Rows from block 3 of the image encoder of a small image captioner, named by matrix and row number. Rows with one number belong to one neuron. Each number is 500 + 40 x the weight over its row's rms, rounded and kept within 0 to 999. All counts start at 0. Numbers have three digits each.
After each neuron's rows are labels from the 100 images, of 14976, where the neuron reaches its highest value: "top examples" is what is common among them; "patch colour" is the nearest of a few named colours to the mean colour under the peak. Only what is clearly more common there than usual is listed. The data: photos with spoken descriptions (Open Images, Localized Narratives). In brackets: how many of the 100.
# fc1: MLP up (encoder.blocks.3.mlp.fc1.weight, 256x128), inputs 0-127
# fc2: MLP down (encoder.blocks.3.mlp.fc2.weight, 128x256, transposed), outputs 0-127

fc1.235:481470456521437554467531504466580478503469502517470544501470517521430489528442523493494496528398521532531517501414477539461530402521429415473519532481472506504487526526539515575537532548497507558518512441501476524435504512455453504490496575473467523442448526424425488509524515549436461448547451522584517482488493481521548476430450460501479552514487507475562473421488504571452483493506
fc2.235:501439494531493507490420474469459480506525474527443487420524540502501505543443537538560579487555495510509500451542499527511547496491455449464527424486472478526497601425472526527526499509510526532427465508525427475541490520469502511546589490479456400504442501551467528533518546571538469506536512492478511465584562443493497556501476440422466531525473484512600453478455562484508508517482
top examples: text has "sky" (71); text has "water" (44)
patch colour: grey (85)

fc1.25:327513448493476542502477464461486502491478517475494549562509496532503445522512475553525506414486489412500474573484470414433481525437502468477487514398487478511478496462521453436532500515518520477468454509537470469453460486468490485444522528433464571558497525498514534457511478478480438499534480441492571482427538411512467512515564513435494493508491485473518502518510478557485431497495
fc2.25:543553482520512505467517507507425490567547491459524465497535509520533522465490537547547420552546444515447459495506482465472538485526478488470486509490516490496490451482507548501509511529475476528380547556495462426543511492566448476561502541498491288510532460523516518518464485538569548499485483489485543509481554536491498511476423571509471500577516472548462510504465515496499463516547
top examples: text has "sky" (67); text has "trees" (59)
patch colour: white (50)

fc1.158:555479442502500537442526517495565531463492552530427549468509556561494490477505475538531573525467445444495387526413544516461478459465486521440534576453502490473454508540526472519522498522441471527482485466543443445433460478495482484468449490472500556448448496483463512486476466466541485532544399454585528536427538467522483558489510499433468480426522442487526514504541495528453475516506
fc2.158:472474468563545524543511523566442485545500507483524482565524505498546435439518459552516486472530455474506450508493471448550430563526552581522516491435567466535554514469477521534512525461505558467475500522468508456481514437513532423500467487523546352534555495540584525489471460485445512515455525520439523502421477492495489515512552521508495512524561532491421554535486428525505445460492
top examples: text has "trees" (60); text has "sky" (58)
patch colour: pink (55)

fc1.9:479483528430495539510492463424452443553443547433482550490471516558533486472446523543494495565550463490438491442393426503506514448460461401488452449509505550433536573514539461471537503547487484524494443497479542486488534539577464530490492425540481549404452491516476453551528501513494454511529528482486453464455495489428527454475498466518504524424520531498506500439486470499501494542468
fc2.9:527440508414444538465497533480465425536474454532517439542526477488458471518505509540491486533498553507523542476529485574531460430518503489511460457535476534453469569555578548536487566509459540478521490470443477502542532571546619505493406532548456474492508472535479491574544521555455518460517502473514512510502506510506530410434506411514498526438486463483537574512451484506528454526505
top examples: text has "road" (33)
patch colour: grey (61)

fc1.8:459506459477506584482463422482529512489408485468514518545508576499420489489482463479495482534390460469524551516489522480470524444469458461523563511479553518456535505497489463515480517489491510519417396445538500491498507466460491504457457510554511559438465628430470495497416521589511487457488484529520532552503416480569502442481493502489500483506475460473524519501491482574494462476493
fc2.8:483443533456536505477537529532473428554499502420585449571524481451479532511540469491517491486502495491508516507508499471497481528510545546552465507577491461454427522530511487507494538436476482564504558472476516499536512492572488482453493487581555400513467520472540513470493458455503524521519574423409479507477523480510507394529573533491481475485542504584385511554509448494550507519514
top examples: text has "sky" (66); text has "water" (39)
patch colour: black (80)

fc1.188:510536511540453409461508527429543430480476478527504512525491468457499507419469590418554461550556491521451548455468496514453532491379494439471497545491519473528494499460401508466499555558461527514487483529521469517536455546483508535537475541483444554454486455519473468504470548457472464501446556519549468445486401547422495490539481495471493518502570485495552477459507505479481551494524
fc2.188:472484466467504532526525474546457446511375492503553496512555470475488405468381466495545504506518468569536468516446477449436511505509516557480487520468510513553527487475475477543463522457496471496460547550496500448466563506533490424528514532555484389533556541525500504558500466454492494471518581503497533517413547487529543530480465493489399518563481555494483487481504541499497524488581
top examples: text has "trees" (73); text has "sky" (66); text has "grass" (44)
patch colour: brown (90)

fc1.70:485474436528469515526481453484482481549476533436572509467498456463561595494427581528471463537464560489401510457488446557501499420489498449508516428496440484450524550505533498502547505523494543480517503513473418516467497535484411538517468408511418589463515459493446472498559521565540482483475504513525501497514427449529479446465474470508510506498502550491494459440489538462551529493494
fc2.70:509501468544482573555470470453505529521509492522571485494496489512486522488502554611453486568522569459409446483527507534478473458529541542496512430482428542459493514523512537508474478485508510512512553555457505447488482511502475501554546421482493418504492489481516532584538438586485512511459454497512504434489494418571482464489502527524582474428509450584446576473513494475482436503513
top examples: text has "standing" (61); text has "people" (51); text has "holding" (37); text has "them" (26)
patch colour: black (88)

fc1.192:484548496505534541486528475497566518454468520473464606480473507550489508461468536443457544477515402564539453461544502467383488542509473520563535493534458506470492496531467457524478473498417436462526528514459504526398505512437492471574424500515447559472485572442510501501541492482482477469490551479566447484407469463496525476465481539452493515452442503437525539514477479470515504524471
fc2.192:517555514549491513540479484489517492494565519508426560512498530502481564418433498480487577483501423535582579497505466503462498566511490522555455538514489438494493480473468493520492420448472453424503545503549437526497501483494556442541456468461436458487510487425459556556526470483442410476539539474513453491475528483460521508514524587528527550527499478486535585548505499469449519452447
top examples: text has "wearing" (36); text has "holding" (35)
patch colour: grey (60); pink (33)

fc1.253:489571549490512568420449464494486489487414488401487506504540496530536545466429519513456444506456499481428466554547512495434468456516476485475511484519490494525539532432469502432544579526423525442459475523496444507466554535470512510551439534507442542467546563485495414488470505606486496405539475486525510491542491484509511490459485463485514492465458464495572511496413510509520477531482
fc2.253:480494474454516487445473511489472518479466479457435464514467547509542584446523539488453423565510429422481578534553494495546504526530507461509489495536543541435474454540501447495525553481490445445540507484601477553491534505424469500470421586499515496478525480480482460426470542519563533522514461513477487547567511599470536476494489554528512493522439471462582476450451495512504469467497
top examples: text has "grass" (30)
patch colour: pink (56)

fc1.82:447539578510451570452453487456475439533476458414460531531543482559571515443414533526499473518477461434432483532529449469447467464508499450456505484500506489487548520443498535469565534501467513433466437510512471462529539505502500486478463510517450556436577573471481406516465533543485447441538482483526515491550507501474517467446504497504480456446526472505585537499417492554491491498473
fc2.82:492498524462489530449508510530410508499499482482474466540525581575590591492502535498486440566531442394436527507554498458514489532489566456522500552512551542437462492562512489479488514494440489451514448470568514477493503515472468492489425542494538464486539511482564487456457505520572536528473430490520502550494507569482490479513473566538533436481534493442536522475503516565551414452490
top examples: text has "text" (31)
patch colour: white (67); pink (33)

fc1.202:452559501543517531501540516475554502470532571491450563503424526549445508445483529471458567473494412562537451459465428450396444530499463541529541509505459444491476492519468491573473462488407463521503521506441504530443517511476484445531406511465452555499553556477529474507545479446475476464500534471525443469461466468447469522475522524462506533456478477432531536499511484489521516546432
fc2.202:499553499569460558572466502498509519504575513523418536497513515490490532433414513501514562532510433537511515520512450503492492572546495558513436554509463451513515490456503507512514425419502492413504547521561448475494516484498530452549457484420477486478520490452468554554544469491463438452497520511525435475476515477435492504462513541579551593500514455463521602484494504488473483471441
top examples: text has "wall" (41)
patch colour: grey (73)

fc1.180:468594519519517495465530500476531486449499547493455558514413533528445530433499520469460520481505418558530458451551503509346481532501471525546530491539478492500469509520482491521477485505404445479517523507436504546393518528437510468554406523489449548497487585450508516478547497493426486484504515438528433472465488496482485484440506502470484526437449507456508513511518478501504479551462
fc2.180:498582507528502529556472487501498537502563488500427532494519534486514554426425507469500546473522435549549543520539465504501488578531482544587433516563471454500494457452507460517521393424466457420492537535522463538492509494522519455520459497470436503507565488414474567520528478432520453459500511475527485460462534519428517487490494601549537527528480500455483554535468518472472472467458
top examples: text has "wearing" (31); text has "woman" (30)
patch colour: pink (34)

fc1.162:421529544542442530388452502521460493495496544536446497552544473567525449498482476562509514526468452503536437513502452504423500488532497455512471510506511560430522551507504481515550512520451504462502511480497492420449490500565432422560420554491515595411473559542481531528505514472435509436507432488523584506494507486473495506434462465508494480431474472453511473497483512548517480479474
fc2.162:479513498541456473559500555513500355515487522485553547607484528526493483482503457576513463388514476451503413512438460483510458523492536529597542542431539524447517515555506508504510504501471527480499558475419522460489520511455510478509482428529553525509508516519487498464519468511433521535516483412502528505564507464529516525490582495537482537459551585534473443519512480519495488479517
top examples: text has "trees" (76); text has "sky" (55); text has "plants" (32); text has "grass" (31)
patch colour: grey (72)

fc1.255:451472436556463439505550465509567488459469518552485551492464490457515464550432573470513528476420501530571416476510537571451527474470472470527538520443451451522442486483468449519563506549460470471563493427477449509443466489458493502530523473434473563525483540563460550459486522509473495469510489474584530482458511507511485559468444447476424539469511461524525432481545503507441515464489
fc2.255:544530534550429440561549532500463483531563549588494482509527492514476492510475541574568443542443420527447413517471498475472449456514505531429545537395506518478497507478495589514490517527451516525440568495422469444506511517486490503545526482449495468476522534558536498492517480542503528505540462422523523519535521553529492575444471532507474496500548531553497444443482535566527481503533
top examples: text has "sky" (62)
patch colour: grey (74)

fc1.173:562488437468526484502544516477557514478450444515455586435485548515471480519455545493491545485444429446475435424538606450454502465470445492490593563448517501503505456482460486607508497507505481522544405535538521464423473462541463477450519484480518536496469570470479550519487498525496474527485476463524480569496482486555459472512498517388486518509509507507491470550499440539484507493522
fc2.173:514490491553516479492485521570504553517572536543471467430497542476506592409498448461499505582467520504553447517459493565538484475516477495433486529501514499498475510510467496459530507526478492490559495486555471544539511457521508512470537449430539425441459494521442491536448511468548505484581465558519484492531494512484565625533506451518470535376482434476494550464492458489459508499563
top examples: text has "holding" (35)
patch colour: brown (64)

fc1.175:442567476545467434556547502415525430476434561514516518494461491467459479468477608501526465526507422537468479420443434443439490493434457507439521511470478476473480502475408488487491562513465482475472494514464522423534535513501513454491458477484464577489511482554432485535467505526436502516512564481479438558521449571496480481510529503492473524421520527552544488485532490479519461551500
fc2.175:507533494544457435537488429481474420542428503530456530515560546502475451523459519474535520482502491481464467502488518466470498504503526608428528535414524514515546552455483493527537587485490536454505474513510458365477488450519524472513520611482453424554589534508538495554461491506522491443494580493542514499538484500533512458488484416464510543487510479523540544446534504493498515522478
top examples: text has "wall" (41); text has "table" (33)
patch colour: black (56)

fc1.143:492490434447523507496466456472547428453458493496467545583489480514492441465482452487528552473505502494590540570453456517456556519499535415485492507473524465503510449514520485532541475499542502492510405411537489512437513448443512484436527573502495540442448568412433475432515506473441434499543494521543491514486520442481547499477550510497431482537491515480552446544528429522489501515462
fc2.143:523453501520563527485506503526527549460547492473484510528471501491485534534514475512553584400522466538500514521531485528544512517555485479490530525519425417563474509538544532535471479421554487499483505467413493554510522471391541458495511493457529417456430498504463492420557506517486471491508516516501448499475566390479489557516552492487420493528511537492540502491502474462567498525387
top examples: text has "water" (51); text has "sky" (51)
patch colour: grey (65)

fc1.124:447488459531479540393507460497544508514502588526477497463477522503483492513486489548509518486385465527518408505374531505465496413493409488500511494486435518429473499543548434507506510587455451518487505472505510522500517483535471457498493528495500533484417517493480477490521542502547522486582418452510586518492536475522489502440444473498505523435452485483462480499550565532499456531541
fc2.124:520517503561496504570471520538445455541506501496501510554510512485535422536489496574519501453554479483451426526533495468553455576543512567513507523421530510539547562465483529544506506470473538466364534518434474436531532501450534480555491479519534351530524482548550530500521472525446504504472508492437569476536515489516474502490501485554478538515542573507485454516497522494508436485450
top examples: text has "trees" (86); text has "sky" (55); text has "plants" (38); text has "grass" (25)
patch colour: pink (45)

fc1.40:492531435475507511495507480459510443493498582471423566525482578502554455498458550483550563426446387533528435497459504436486499524498485548529463471466487467473480485456440472497584495522508422552437502448509455479512491459532547490489525496529435552525554493492529478449502451468429484543521547457499537505403484435492459534517531575501480513509519523522516507513515508422457470530444
fc2.40:539512513480463482521506581478496464477526448521515475507520491455472491498448552391525461516533470442534552475523525464495538513459575502468545577479515527479511410474463513488484484541584490548556515525502435482500508549555492463430521523455482368567453537532451481570477478424502516474543504500513437545512501542467517494528554554498554536462567415502484532481502447511469504532543
top examples: text has "man" (32); text has "wearing" (32)
patch colour: pink (27)

fc1.63:489498488496481499424562493470542510487483510522506527525488518495400478528520476556503504483409453533529483477403511533423518395433431421513523528450484497501473485497562471493456497580406453564433472452444511499506486499510474468487478528510453527508476541497468483520490531514510484479613410410526510509452567518491503473485462485470471518423501462508481514500494513567461484541545
fc2.63:515542461539470469530492527505480511548501502515534456482533469419505443579543538589558515535513516440424465491531464484548492526521475525472512484455509517474502567506495529547484523477506588442357542528459466406535529537493523512502471440528532368521485462540489537543510512524489499488482483487456544563569518498527509425512536486549467515472496565515513459519444539504542455487472
top examples: text has "trees" (75); text has "sky" (72); text has "water" (37); text has "clouds" (25)
patch colour: white (90)

fc1.221:453555524537465471523491508388512484481518532450545496494484499478464499472510590482531478520515453512459506472342390447463459472438473489447538483437462468462457533509403504480427534538509559506438495521499502485540534559526510458493439554456479558497511446556497417552487521509474494508483565501478433480479413517455519492533505520465511517475533475514541514504503490488522494513500
fc2.221:505546463486442508530534492557448477475391460526553514512551519456440424519421532480612496499492426552526502481488528446440468514526511591480521542485453502544525492464527483500512566452511541473454496536440495438514522488517518432510515547464498397526545552523500488543482498440495511460496556523558539537487477486481530502460487450479459515449464559444571536459556493529522518554501
top examples: text has "table" (46)
patch colour: brown (82)

fc1.154:445520466537485435521419488508463413479484460436533516572520426475542529416519475532460442524509576453429540530509481510499499472483538506486448441509512482447502494486492466472510520491525531453532497421522359474510456522416448499481479468517500572481503490469449484397492540494510454513489514504487509515536464480522481431479564469528498449496448504490503414474465416491512534484518
fc2.154:554477502541487515568436506560421553530530459531514402504543481475521565474479520584513443591535556409418522496542511542515488499549549545497525469471485531475544534494492512501492517417542564429512546563527438477490510511492490484535435441474488396465512470535502520541517496521512543483461415514500532475525501456479504488508485514546549517521507487468462508483443491487520403479546
top examples: text has "wall" (56); text has "holding" (39); text has "wearing" (31); text has "table" (30)
patch colour: black (80)

fc1.118:496503438464495468480527398444543475511468516476522471499521489416469510570522590468479499505417529509485529551518499488448494450458467462521489451519441480442457504509515472473466545568476509485427514448473499476535458531475464474524481552579451557569508475438509402509540537545458495489478542461511549499511428452551513430508462558490504487537471500561515430530449551488533419516532
fc2.118:464438439485511496490557471482554458537469495470616493488514440402432539499487555471550465516440487510564537471496482531510488557493457504548529471493406485496482499522522511460495547522517525473472549569437507497554505531561549490496536489551489340511493509492451469591468443540478532459543564473502479497496471485494570445557530543522503492486487532511510520468461466506452508508519
top examples: text has "wall" (42)
patch colour: black (36)

fc1.166:414529516541453424503424460514475448471499465494486493586535437475566428459480522529492466522482541461489517584488419459462519527497512494467486449493496460402481481441458439524496502509526517431534507432524410464496491513474475449466483541507458577550516549476524463432486552432462475481523522477484523514531507478464531476491532496514478436532474459474509389529455433542510489476504
fc2.166:522439504478461527515485512530466541549528440497533435469509535486509598468473507497523420575529523440479534485543511583523487470489483530533476550482493544505503533551480495439470489447505543419534471489559477514518513496470495502520464466450515408466549452504447512593444538540548560491433406521570505515537461510459487527495469507547532507482490443459535563473422535520483451425547
top examples: text has "sitting" (36)
patch colour: black (77)

fc1.34:473487471454545525540515464548497561535526606459513546451496464552485513530518520511381515470464515501444472547421441567485507477477436416507526429509485457461505503545465514439477473528496485476523504411502467475486509503460514531502483439499502575467507459416406486453493526561529448468477497522519445527530423507568484453502468492518520471492473523502533512469476530438515569513423
fc2.34:491485466508434488573509511533516413573460493494535497535530519545494522537476465503487497521518484457463474541573486462527462511518599575466522551460507475480498544516486496507543492518489487571562509528453506454475407413506491532515574460440527394577520507452592529535511455509450453544435510526514499424437477451535500458495503511526570512511536483527474530498485474477485425455464
top examples: text has "people" (54)
patch colour: brown (61)

fc1.49:466515480527448465521451506437500441466480446445486545505528447519504516392540497533512468498470529419424533505571536497519493507490485513469493482492529504443492494505459555530523546480545524459544515441538365430512468509437526532470470487512513534497466489457430516431464518521468452520445566500516483549516438508568486465490587495512480444516456504539570470470443439553475558458489
fc2.49:524510527486475552548445516521454505527486452504507437560569482548541533455522457558511458555534520403443523524517474458541483493577558561492482491473531587462553554520542508537486548407530562482487552550540494474503528475488502505528402457534492384466475500468569507499538480519486541511444474522485563481471497452483518449493508533517531485547477510451472526460447486535541430453525
top examples: text has "man" (30); text has "wearing" (29)
patch colour: black (98)

fc1.51:428484393583533478542481464413535470473451514525524560481478481507465478451505514498561516499531456422493500443566465508483498495461456521462550520422510493518462554466463500516531613522504538498460480538530483499497463463478497483541496492477461518557512539474483494486468527568458430515501542454552501497471513468520455532542532448376417447521528498573587487492512489537463488469510
fc2.51:490516546528499506497508441468611503535496495422500518522532533471508535540499505419437430462449451487559479534432497552487490467514500453555491510452482555479492458564479486519491508550461453492511543466531546559505529475492505468545518522510526346479500507500488431545498553588512558466570479483489521465505491550536579513486431489521562532426515466539504493498483583505482488461544
top examples: text has "sky" (54)
patch colour: grey (67); pink (26)

fc1.86:387523519553466506529391466499431435510502462473536517508508505451591517498411486538483473504507582445454514490534427546491491501467538483498427432475461534449514533436465497493566474504514532470493428503523414487491467495484435452444572483456451608543580515506477447477470508507530468461511466499473513467536505453522483479507544457501502442464486475513484472471483500522492464481497
fc2.86:520492495520487498518548489479511574465514493470496445455482547472493569508463551550482516594468545463477558541460512575517465506505509486525513475502519495507488561520542542512430456468461518472521534473535486439475491534460510502553475370518484384437453520514468569616468500505496492499465394525554512502466492483512507533594482525534528560435503447497555526502489524512459477455533
top examples: text has "holding" (39)
patch colour: black (56)

fc1.58:500523537507478426510503472494480482443506510592434482579517516525423448515553461531528492534517439482559518508519455473445468540501509517519451489490555538408472521507463520588447505467494478471470487419501504456490479480524514398464402619542503560521491537491530501495553517462404519519457505468459528546498464522440505475474510504475469474542513498469479444561460502567497444484500
fc2.58:506392463452457470538489486521451489492440473503558483551555522479477410479544436470544432544487457500610617476526513418508480474507500598546469493487548506496478488485475478481518567438502503504488494444511524464531448417496516468503470535562553526535572519528533516496459529520522535531470537505520574529502456544504470474464489467443465467491501480478496509519497449545494502502599
top examples: text has "plate" (30); text has "food" (28)
patch colour: black (35)

fc1.125:469560548521469459496504497456494517475574507468501485466535487477502530476540558457533485501468449476455455567416460445481406488507470526453503498476455464465406514568386539513467535579508522489448517525491504502540533548517505438494482551430531544531480466511537355536559521483489471485470549490471515505467377466513527555483490535484498473484474497531498468505477528520528477504551
fc2.125:537547460462492520501551522512504573451440487536520483513515539435428482505430522474610520532457454549606576519489526488478480481516486562495527532549421461523504491479520455502477479429515536501421495539444494514497495515550538456482492525479470413481532549502457534567467506415503499461490525540580513520470465477490491485513498484481457441470458534397568529509559440541498514523500
top examples: text has "table" (30)
patch colour: brown (64); black (36)

fc1.66:486551548487505457417450476465499480469542440436489567509499523459486476412498510481452486490511474502484492535514527480461535539478433527399441535531584495537473480491433512486446541552536457500537489464564418432494504503479534427536520597505546540540493489437490450512439529489503450482514524489474443580489506532558508492472512452427473419510492471539465512533492425501476551499528
fc2.66:459464491479582505500532487507500576529488521462548555478475489552488457572552458537474580424483473508485392511494462543501541522464472450500567489517477480477486579625534474513416450529524495562477480484423548464442500492553570527482532460563501519530453519507477538465499471466500473515517526503481520479474501449546518484559534463510431466474513576464427439519516476531508496493452
top examples: text has "plants" (25)
patch colour: brown (65)

fc1.90:477526569481513390513475430439509495434497459441455524499480522493545493448555485465505475529510453476546601480442471444474444528443497466535514494461580449490526471513461538507495470523500491516523466473477516519519434474500473467465518524508538637434446523497506407526510500480499456493463552447475481497501387498507508471530482565466483506531507489518467471506528431574455554476525
fc2.90:533497504445483484540529470448438527474509489507608486505485464519474441469477538446460447526565389551520538524536544376444481484509509527480523567534577475541445445496460485492467525496484442566501486510478507478508480545496458496534559505517598527525447541520538511505486532481526490517519548481491499501461424562533503538441451564469497430549514493538475411485505466487515502531557
top examples: text has "road" (26)
patch colour: black (83)

fc1.178:452494532529432424524523498459493461445495591576478533502436455449523457453483571502534546486439438522496414413438442463475472521456460562537511445426531458476478491479436474523544473527469468492497512488462456469539500499543603468457480527530458559532534477548526486455520466473470493526513565455491469501435478528467469526505536546499483557500547527530443502451517500450452512537493
fc2.178:519523525509440493486497454503498428496531467504459526505556526515514542562415580445492481459501464430474459506513485437472532537455579474420514586496522514503508510514477515493456482512526464523598523498551438408462502535483457457505546563441531409522502517514488471558488484449532490490502481509537471522498519502537542554484504578502587513425610438527501502477523552521475471514534
top examples: text has "table" (34)
patch colour: brown (73)

fc1.174:493539422454519441487492431433562504461474479514500482478487432425512550523537546442467480472443507498477521528534485456465486511476510490533512434504437467486473451473528472471518516530440495445493546491472486515511463502400452477479460582538450592589560471476471419426554534534485499502493498427506502509509477461511509465514478583470481504551444537519498385520454534514522455526508
fc2.174:450443445474495479476564467486523377573443517485547455535531451415468487593450547507540489476440505527528515499480455527487476544509498487563507457522438477521506488507536530513506489536548508506412542551398519443516505523512494496530571509542587430513524498487473452573518455533428483470517515474474518488506481439511574429475504502547491543546519551545503461510465521547478465499497
top examples: text has "wall" (43)
patch colour: grey (61)

fc1.146:549558550451518505487509494516540530495506520506485516485513519530421476496547468429461428525547421531479437471446474571457538470475477449474447534525515554443504454526405544507429495508460414505499528440506501471463543481457518436526451536530546570444443460473416437507435556510483515508508413532491416532470439577481521492484471521497499457462498461498496521508480540495533529513508
fc2.146:542575468490496446530512478435538545494516548491551555538548510507512482609513501487480509432502509482447449455473515555481516483486538491526528530455560526530490464495527526509484354545515487546496482492411502419426449499521526532478518493462513463524517485501507536558540422532495481503462469488546494500406448496515489456509531569517527505552585504571399523535487494444502468513483
top examples: text has "trees" (62); text has "plants" (25)
patch colour: brown (64)

fc1.226:530524470499463469455521463394500405440454505491503568544439493478490458458439576498545520516497510546488544492519504468462560466459502455501514445476500445511492492460482493505525514544507446568491504487451444494486451529507531540541540593526421505514481489520519495516526464500426427527484611506534481456400507445486478500520507527481457533563551506572519467505543456473405515532501
fc2.226:440443480526439508552499532427478414563505513537525515523496443538516474460410547539489528487545513457472540454510433480469495496439540501487547486417509472466505547469469489491531493497563531505620455520513472520477509560552507496429510505443429362522541521513482521557508496479431468499499544423483456493539544501484465521512569492477550514513589501547512465500485467507492514495499
top examples: text has "wall" (43)
patch colour: brown (70)

fc1.28:493461442478467565502471414482513480475447437405528557489537557497518516548426502496501480523482521433457523506512508483472504458469501425515484519455537496475506502460529521597538480520468497532515410443548487456403469476462432456467508535525490573503497472513523480543484499600500466474514409477494502550437503443567524456516497531413500497479539492526479447457462488559474441470502
fc2.28:447562501505444471483557541496462501482524544558503492414546543553475595481492537557510503564434553502464489507471512419473452464471461506417542499500537491483469529484446499511526496532494528535507520497549475434499463459577471528454549466396441386531429524483472566496446506468530497529534523496519493515529511538542531562550507558517574526435481486503488499479500530539434515499522
top examples: text has "sky" (68); text has "clouds" (32); text has "water" (25)
patch colour: white (80)

fc1.22:524527548417418508472467549518490487513523474560438480493520470446563471504488522490500527538408514503508445489451511463508502480503490524499411423542521523420527449479507464486638472531488452494563529435518478411515518516554488416428520548541524526497497461479451466497466501438502507501526470514485506598539490559485533446432506549537503508445487525487441500535470510484484511549476
fc2.22:440547440521488484511564504511540509517492560441498523547466533492436483597501510478473499436429467551526495566442468533481500476500464479572533534513461463537528480508513548487469450544516508511452508460439558500490532504435490530505522488483576366523490544496474447523563529519397480537573387513484497458518466460526517513495512462519521534472553536534547445519532529571506480498478
top examples: text has "grass" (30)
patch colour: grey (72)

fc1.223:401514435514458562471548501458538506498509572529494528474483513487466469532507537536535536467394489526551408498456474538491499445500374489506505483510431523435424518599548461527519526564468489526490529442479490508508517535542481497501488455487506524481420521469432542496510535484507492460543444453561565571461518469536487507427488482498472504426451531504524468481494556532498469514486
fc2.223:526513520549494534538476497547436509548565507527461467480506497474509462506463478553488554496566432536517433544485485480539450555521489535474514494440543422571538550449471551572492479485461504494401496495502438465513573515469540432553499521477560337485499504521534510510526535518490460457524492481414535490533552516517479571452450463506508569536521511487502469527508562474519502488479
top examples: text has "trees" (75); text has "sky" (68); text has "plants" (27); text has "grass" (25)
patch colour: white (29); pink (29)

fc1.26:488524453466485562512448474391564535451467495433461543505500499512476552419471443478479487447470460445469526561488516500501529505494517418494549497466492474534546443474502537546540486483543537455558442490545504528401519504435535534448466548461524562441440533468433492442518476564477463489486519526555445467460501456527504505467563479479473475529467519485567461528467457553488437482450
fc2.26:561467534474471527531457485449500402496548468521472509651549491522485444482490453507581508419557480502570508484503496452527511491517534454511423531457509453580499465491493547493529507487588464520486482498437473507517480517509552496501513476469542474488441477517516524453567410533447476492483589493543505420481545487459520514427514540520479477567556470548496548498476475460498496521477
top examples: text has "water" (29)
patch colour: black (43)

fc1.131:527510509456526493423487423471498505472481505507438499539518460434501456472466570517483509480476473528518488517488462499426564523449466397465507452469528427500503487469441463497440501502447439454454493510485456428420524531523549449516457598555421589460516486434484493478506470528450461512513526473466493499411527495486484485499499550441442449562531536506457455541438506470490469536507
fc2.131:491503510581523547520462501448455598555554522552518490477533439478507575373516543551470483552467526513532466499476469475504512500482477436475510405454514471498562581509550460482525492487478543394535519576502513524481499543583486467474425483507452488465539471510404546523533499522521506507496529462517518469509491525515499525487500519512555401470525549460460540538463467503484455494519
top examples: text has "grass" (53); text has "ground" (39)
patch colour: grey (73)