From a checkpoint of a small image captioner: encoder arch vit.
Rows from block 2 of the image encoder of a small image captioner, named by matrix and row number. Rows with one number belong to one neuron. Each number is 128 + 24 x the weight over its row's rms, rounded and kept within 0 to 255. All counts start at 0. Numbers have three digits each.
After each neuron's rows are labels from the 100 images, of 14976, where the neuron reaches its highest value: "responds to" is what is common among them; "patch colour" is the nearest of a few named colours to the mean colour under the peak. Only what is clearly more common there than usual is listed. The data: photos with spoken descriptions (Open Images, Localized Narratives).
# fc1: MLP up (encoder.blocks.2.mlp.fc1.weight, 256x128), inputs 86-127
# fc2: MLP down (encoder.blocks.2.mlp.fc2.weight, 128x256, transposed), outputs 86-127

fc1.45:090122141117131109124098091119120160126151119136052134130106082100149115147112095131165142135128132097109098135115119146114118
fc2.45:144092166146163128150129115118122159112121147111117130136128126150149131130119126085126143154101110133157118090124113090133136
responds to: text has "grass"; text has "ground"
patch colour: brown; green

fc1.214:126119056161141107143131123119111181142124077088119104085135142122151132097115153156123163134120123122119143119136143115134109
fc2.214:138097155184102117121142142087116120141158113139157131168119128103140130070134160123091150092113115155144127118120138121122138
responds to: text has "road"
patch colour: grey

fc1.147:131124098143139125146125134139117099114145121128106095089131103140120128125069120174146129109119136138117133116131109138131127
fc2.147:099119124138123092114104113110132162093106092126147113127118136138091157067141167131116139134088163162116124117167145144121111
responds to: text has "plants"
patch colour: brown

fc1.208:115119095115134141160102111109153134113131133114111131121147123143149101116081102127158121116161130084141110145121101122112141
fc2.208:122124139123102134161128111123158145121091137136133125129132148133185141159121110123141130158130117101159099131105103077115160
responds to: text has "grass"; text has "plants"
patch colour: grey

fc1.155:131107118140139127132138100115142142127200093152099134108148148179125102164141124129143128119151121114078105132111095143135166
fc2.155:123152098176134122104113113111142154112110136106124146122131121119093134079136139186148142184161117126140150109101100121143088
responds to: text has "building"
patch colour: grey

fc1.125:128120115113134102140113106116155124087160124156074149080124132136132156145097101097122120141122149136142115115153155130139116
fc2.125:125164133152138139140130172123099113129111144115135129122127119131089076134112154120130128140126084165148137134140158118127113
responds to: text has "sky"
patch colour: cyan

fc1.102:117128083122135134148090105108152146117120121114104123136136132140146106128090102135154141132144125084132092148115112120110146
fc2.102:115117148124112127167135109133164155119096139129136130132140138148173141164112119112132137160132111110163098129104096080119171
responds to: text has "grass"; text has "plants"
patch colour: grey

fc1.15:117099136152158151112122103135122169100114105139109108109134111131153123141097114171134129129128125100140143121160104131114141
fc2.15:132085140149129152149125129136138108152159126157125101126141132159141089128134054092156116123163121100153152080126117119148134
responds to: text has "people"
patch colour: brown

fc1.5:117111106130095129160153106150088138151173131134107059116214093150119132140124141114103112120140149137095125159095117120106144
fc2.5:116128126180165120078142116111133132139146115124109121095126160119160152140129127105095175172113101144143132114144144104122167
responds to: text has "wall"
patch colour: black

fc1.181:150139120132103119141106142114126171131100125129146089167097085094124134072133131147110136118112157137142160113144129131161087
fc2.181:193155161162140091188118135118123190111112162136135138125106098102107096083156108192116118123150149138145126128133129112146098
responds to: text has "food"
patch colour: brown

fc1.106:122102124124113109144131108120094179101118095131127117132174121104198145159126142114117143133138117119146110124107118129119110
fc2.106:125134123131122133121109152153111146132112151113145117077131107135148138117142156114134114124106163129132162110153137136134123
responds to: text has "person"; text has "playing"; text has "guitar"
patch colour: black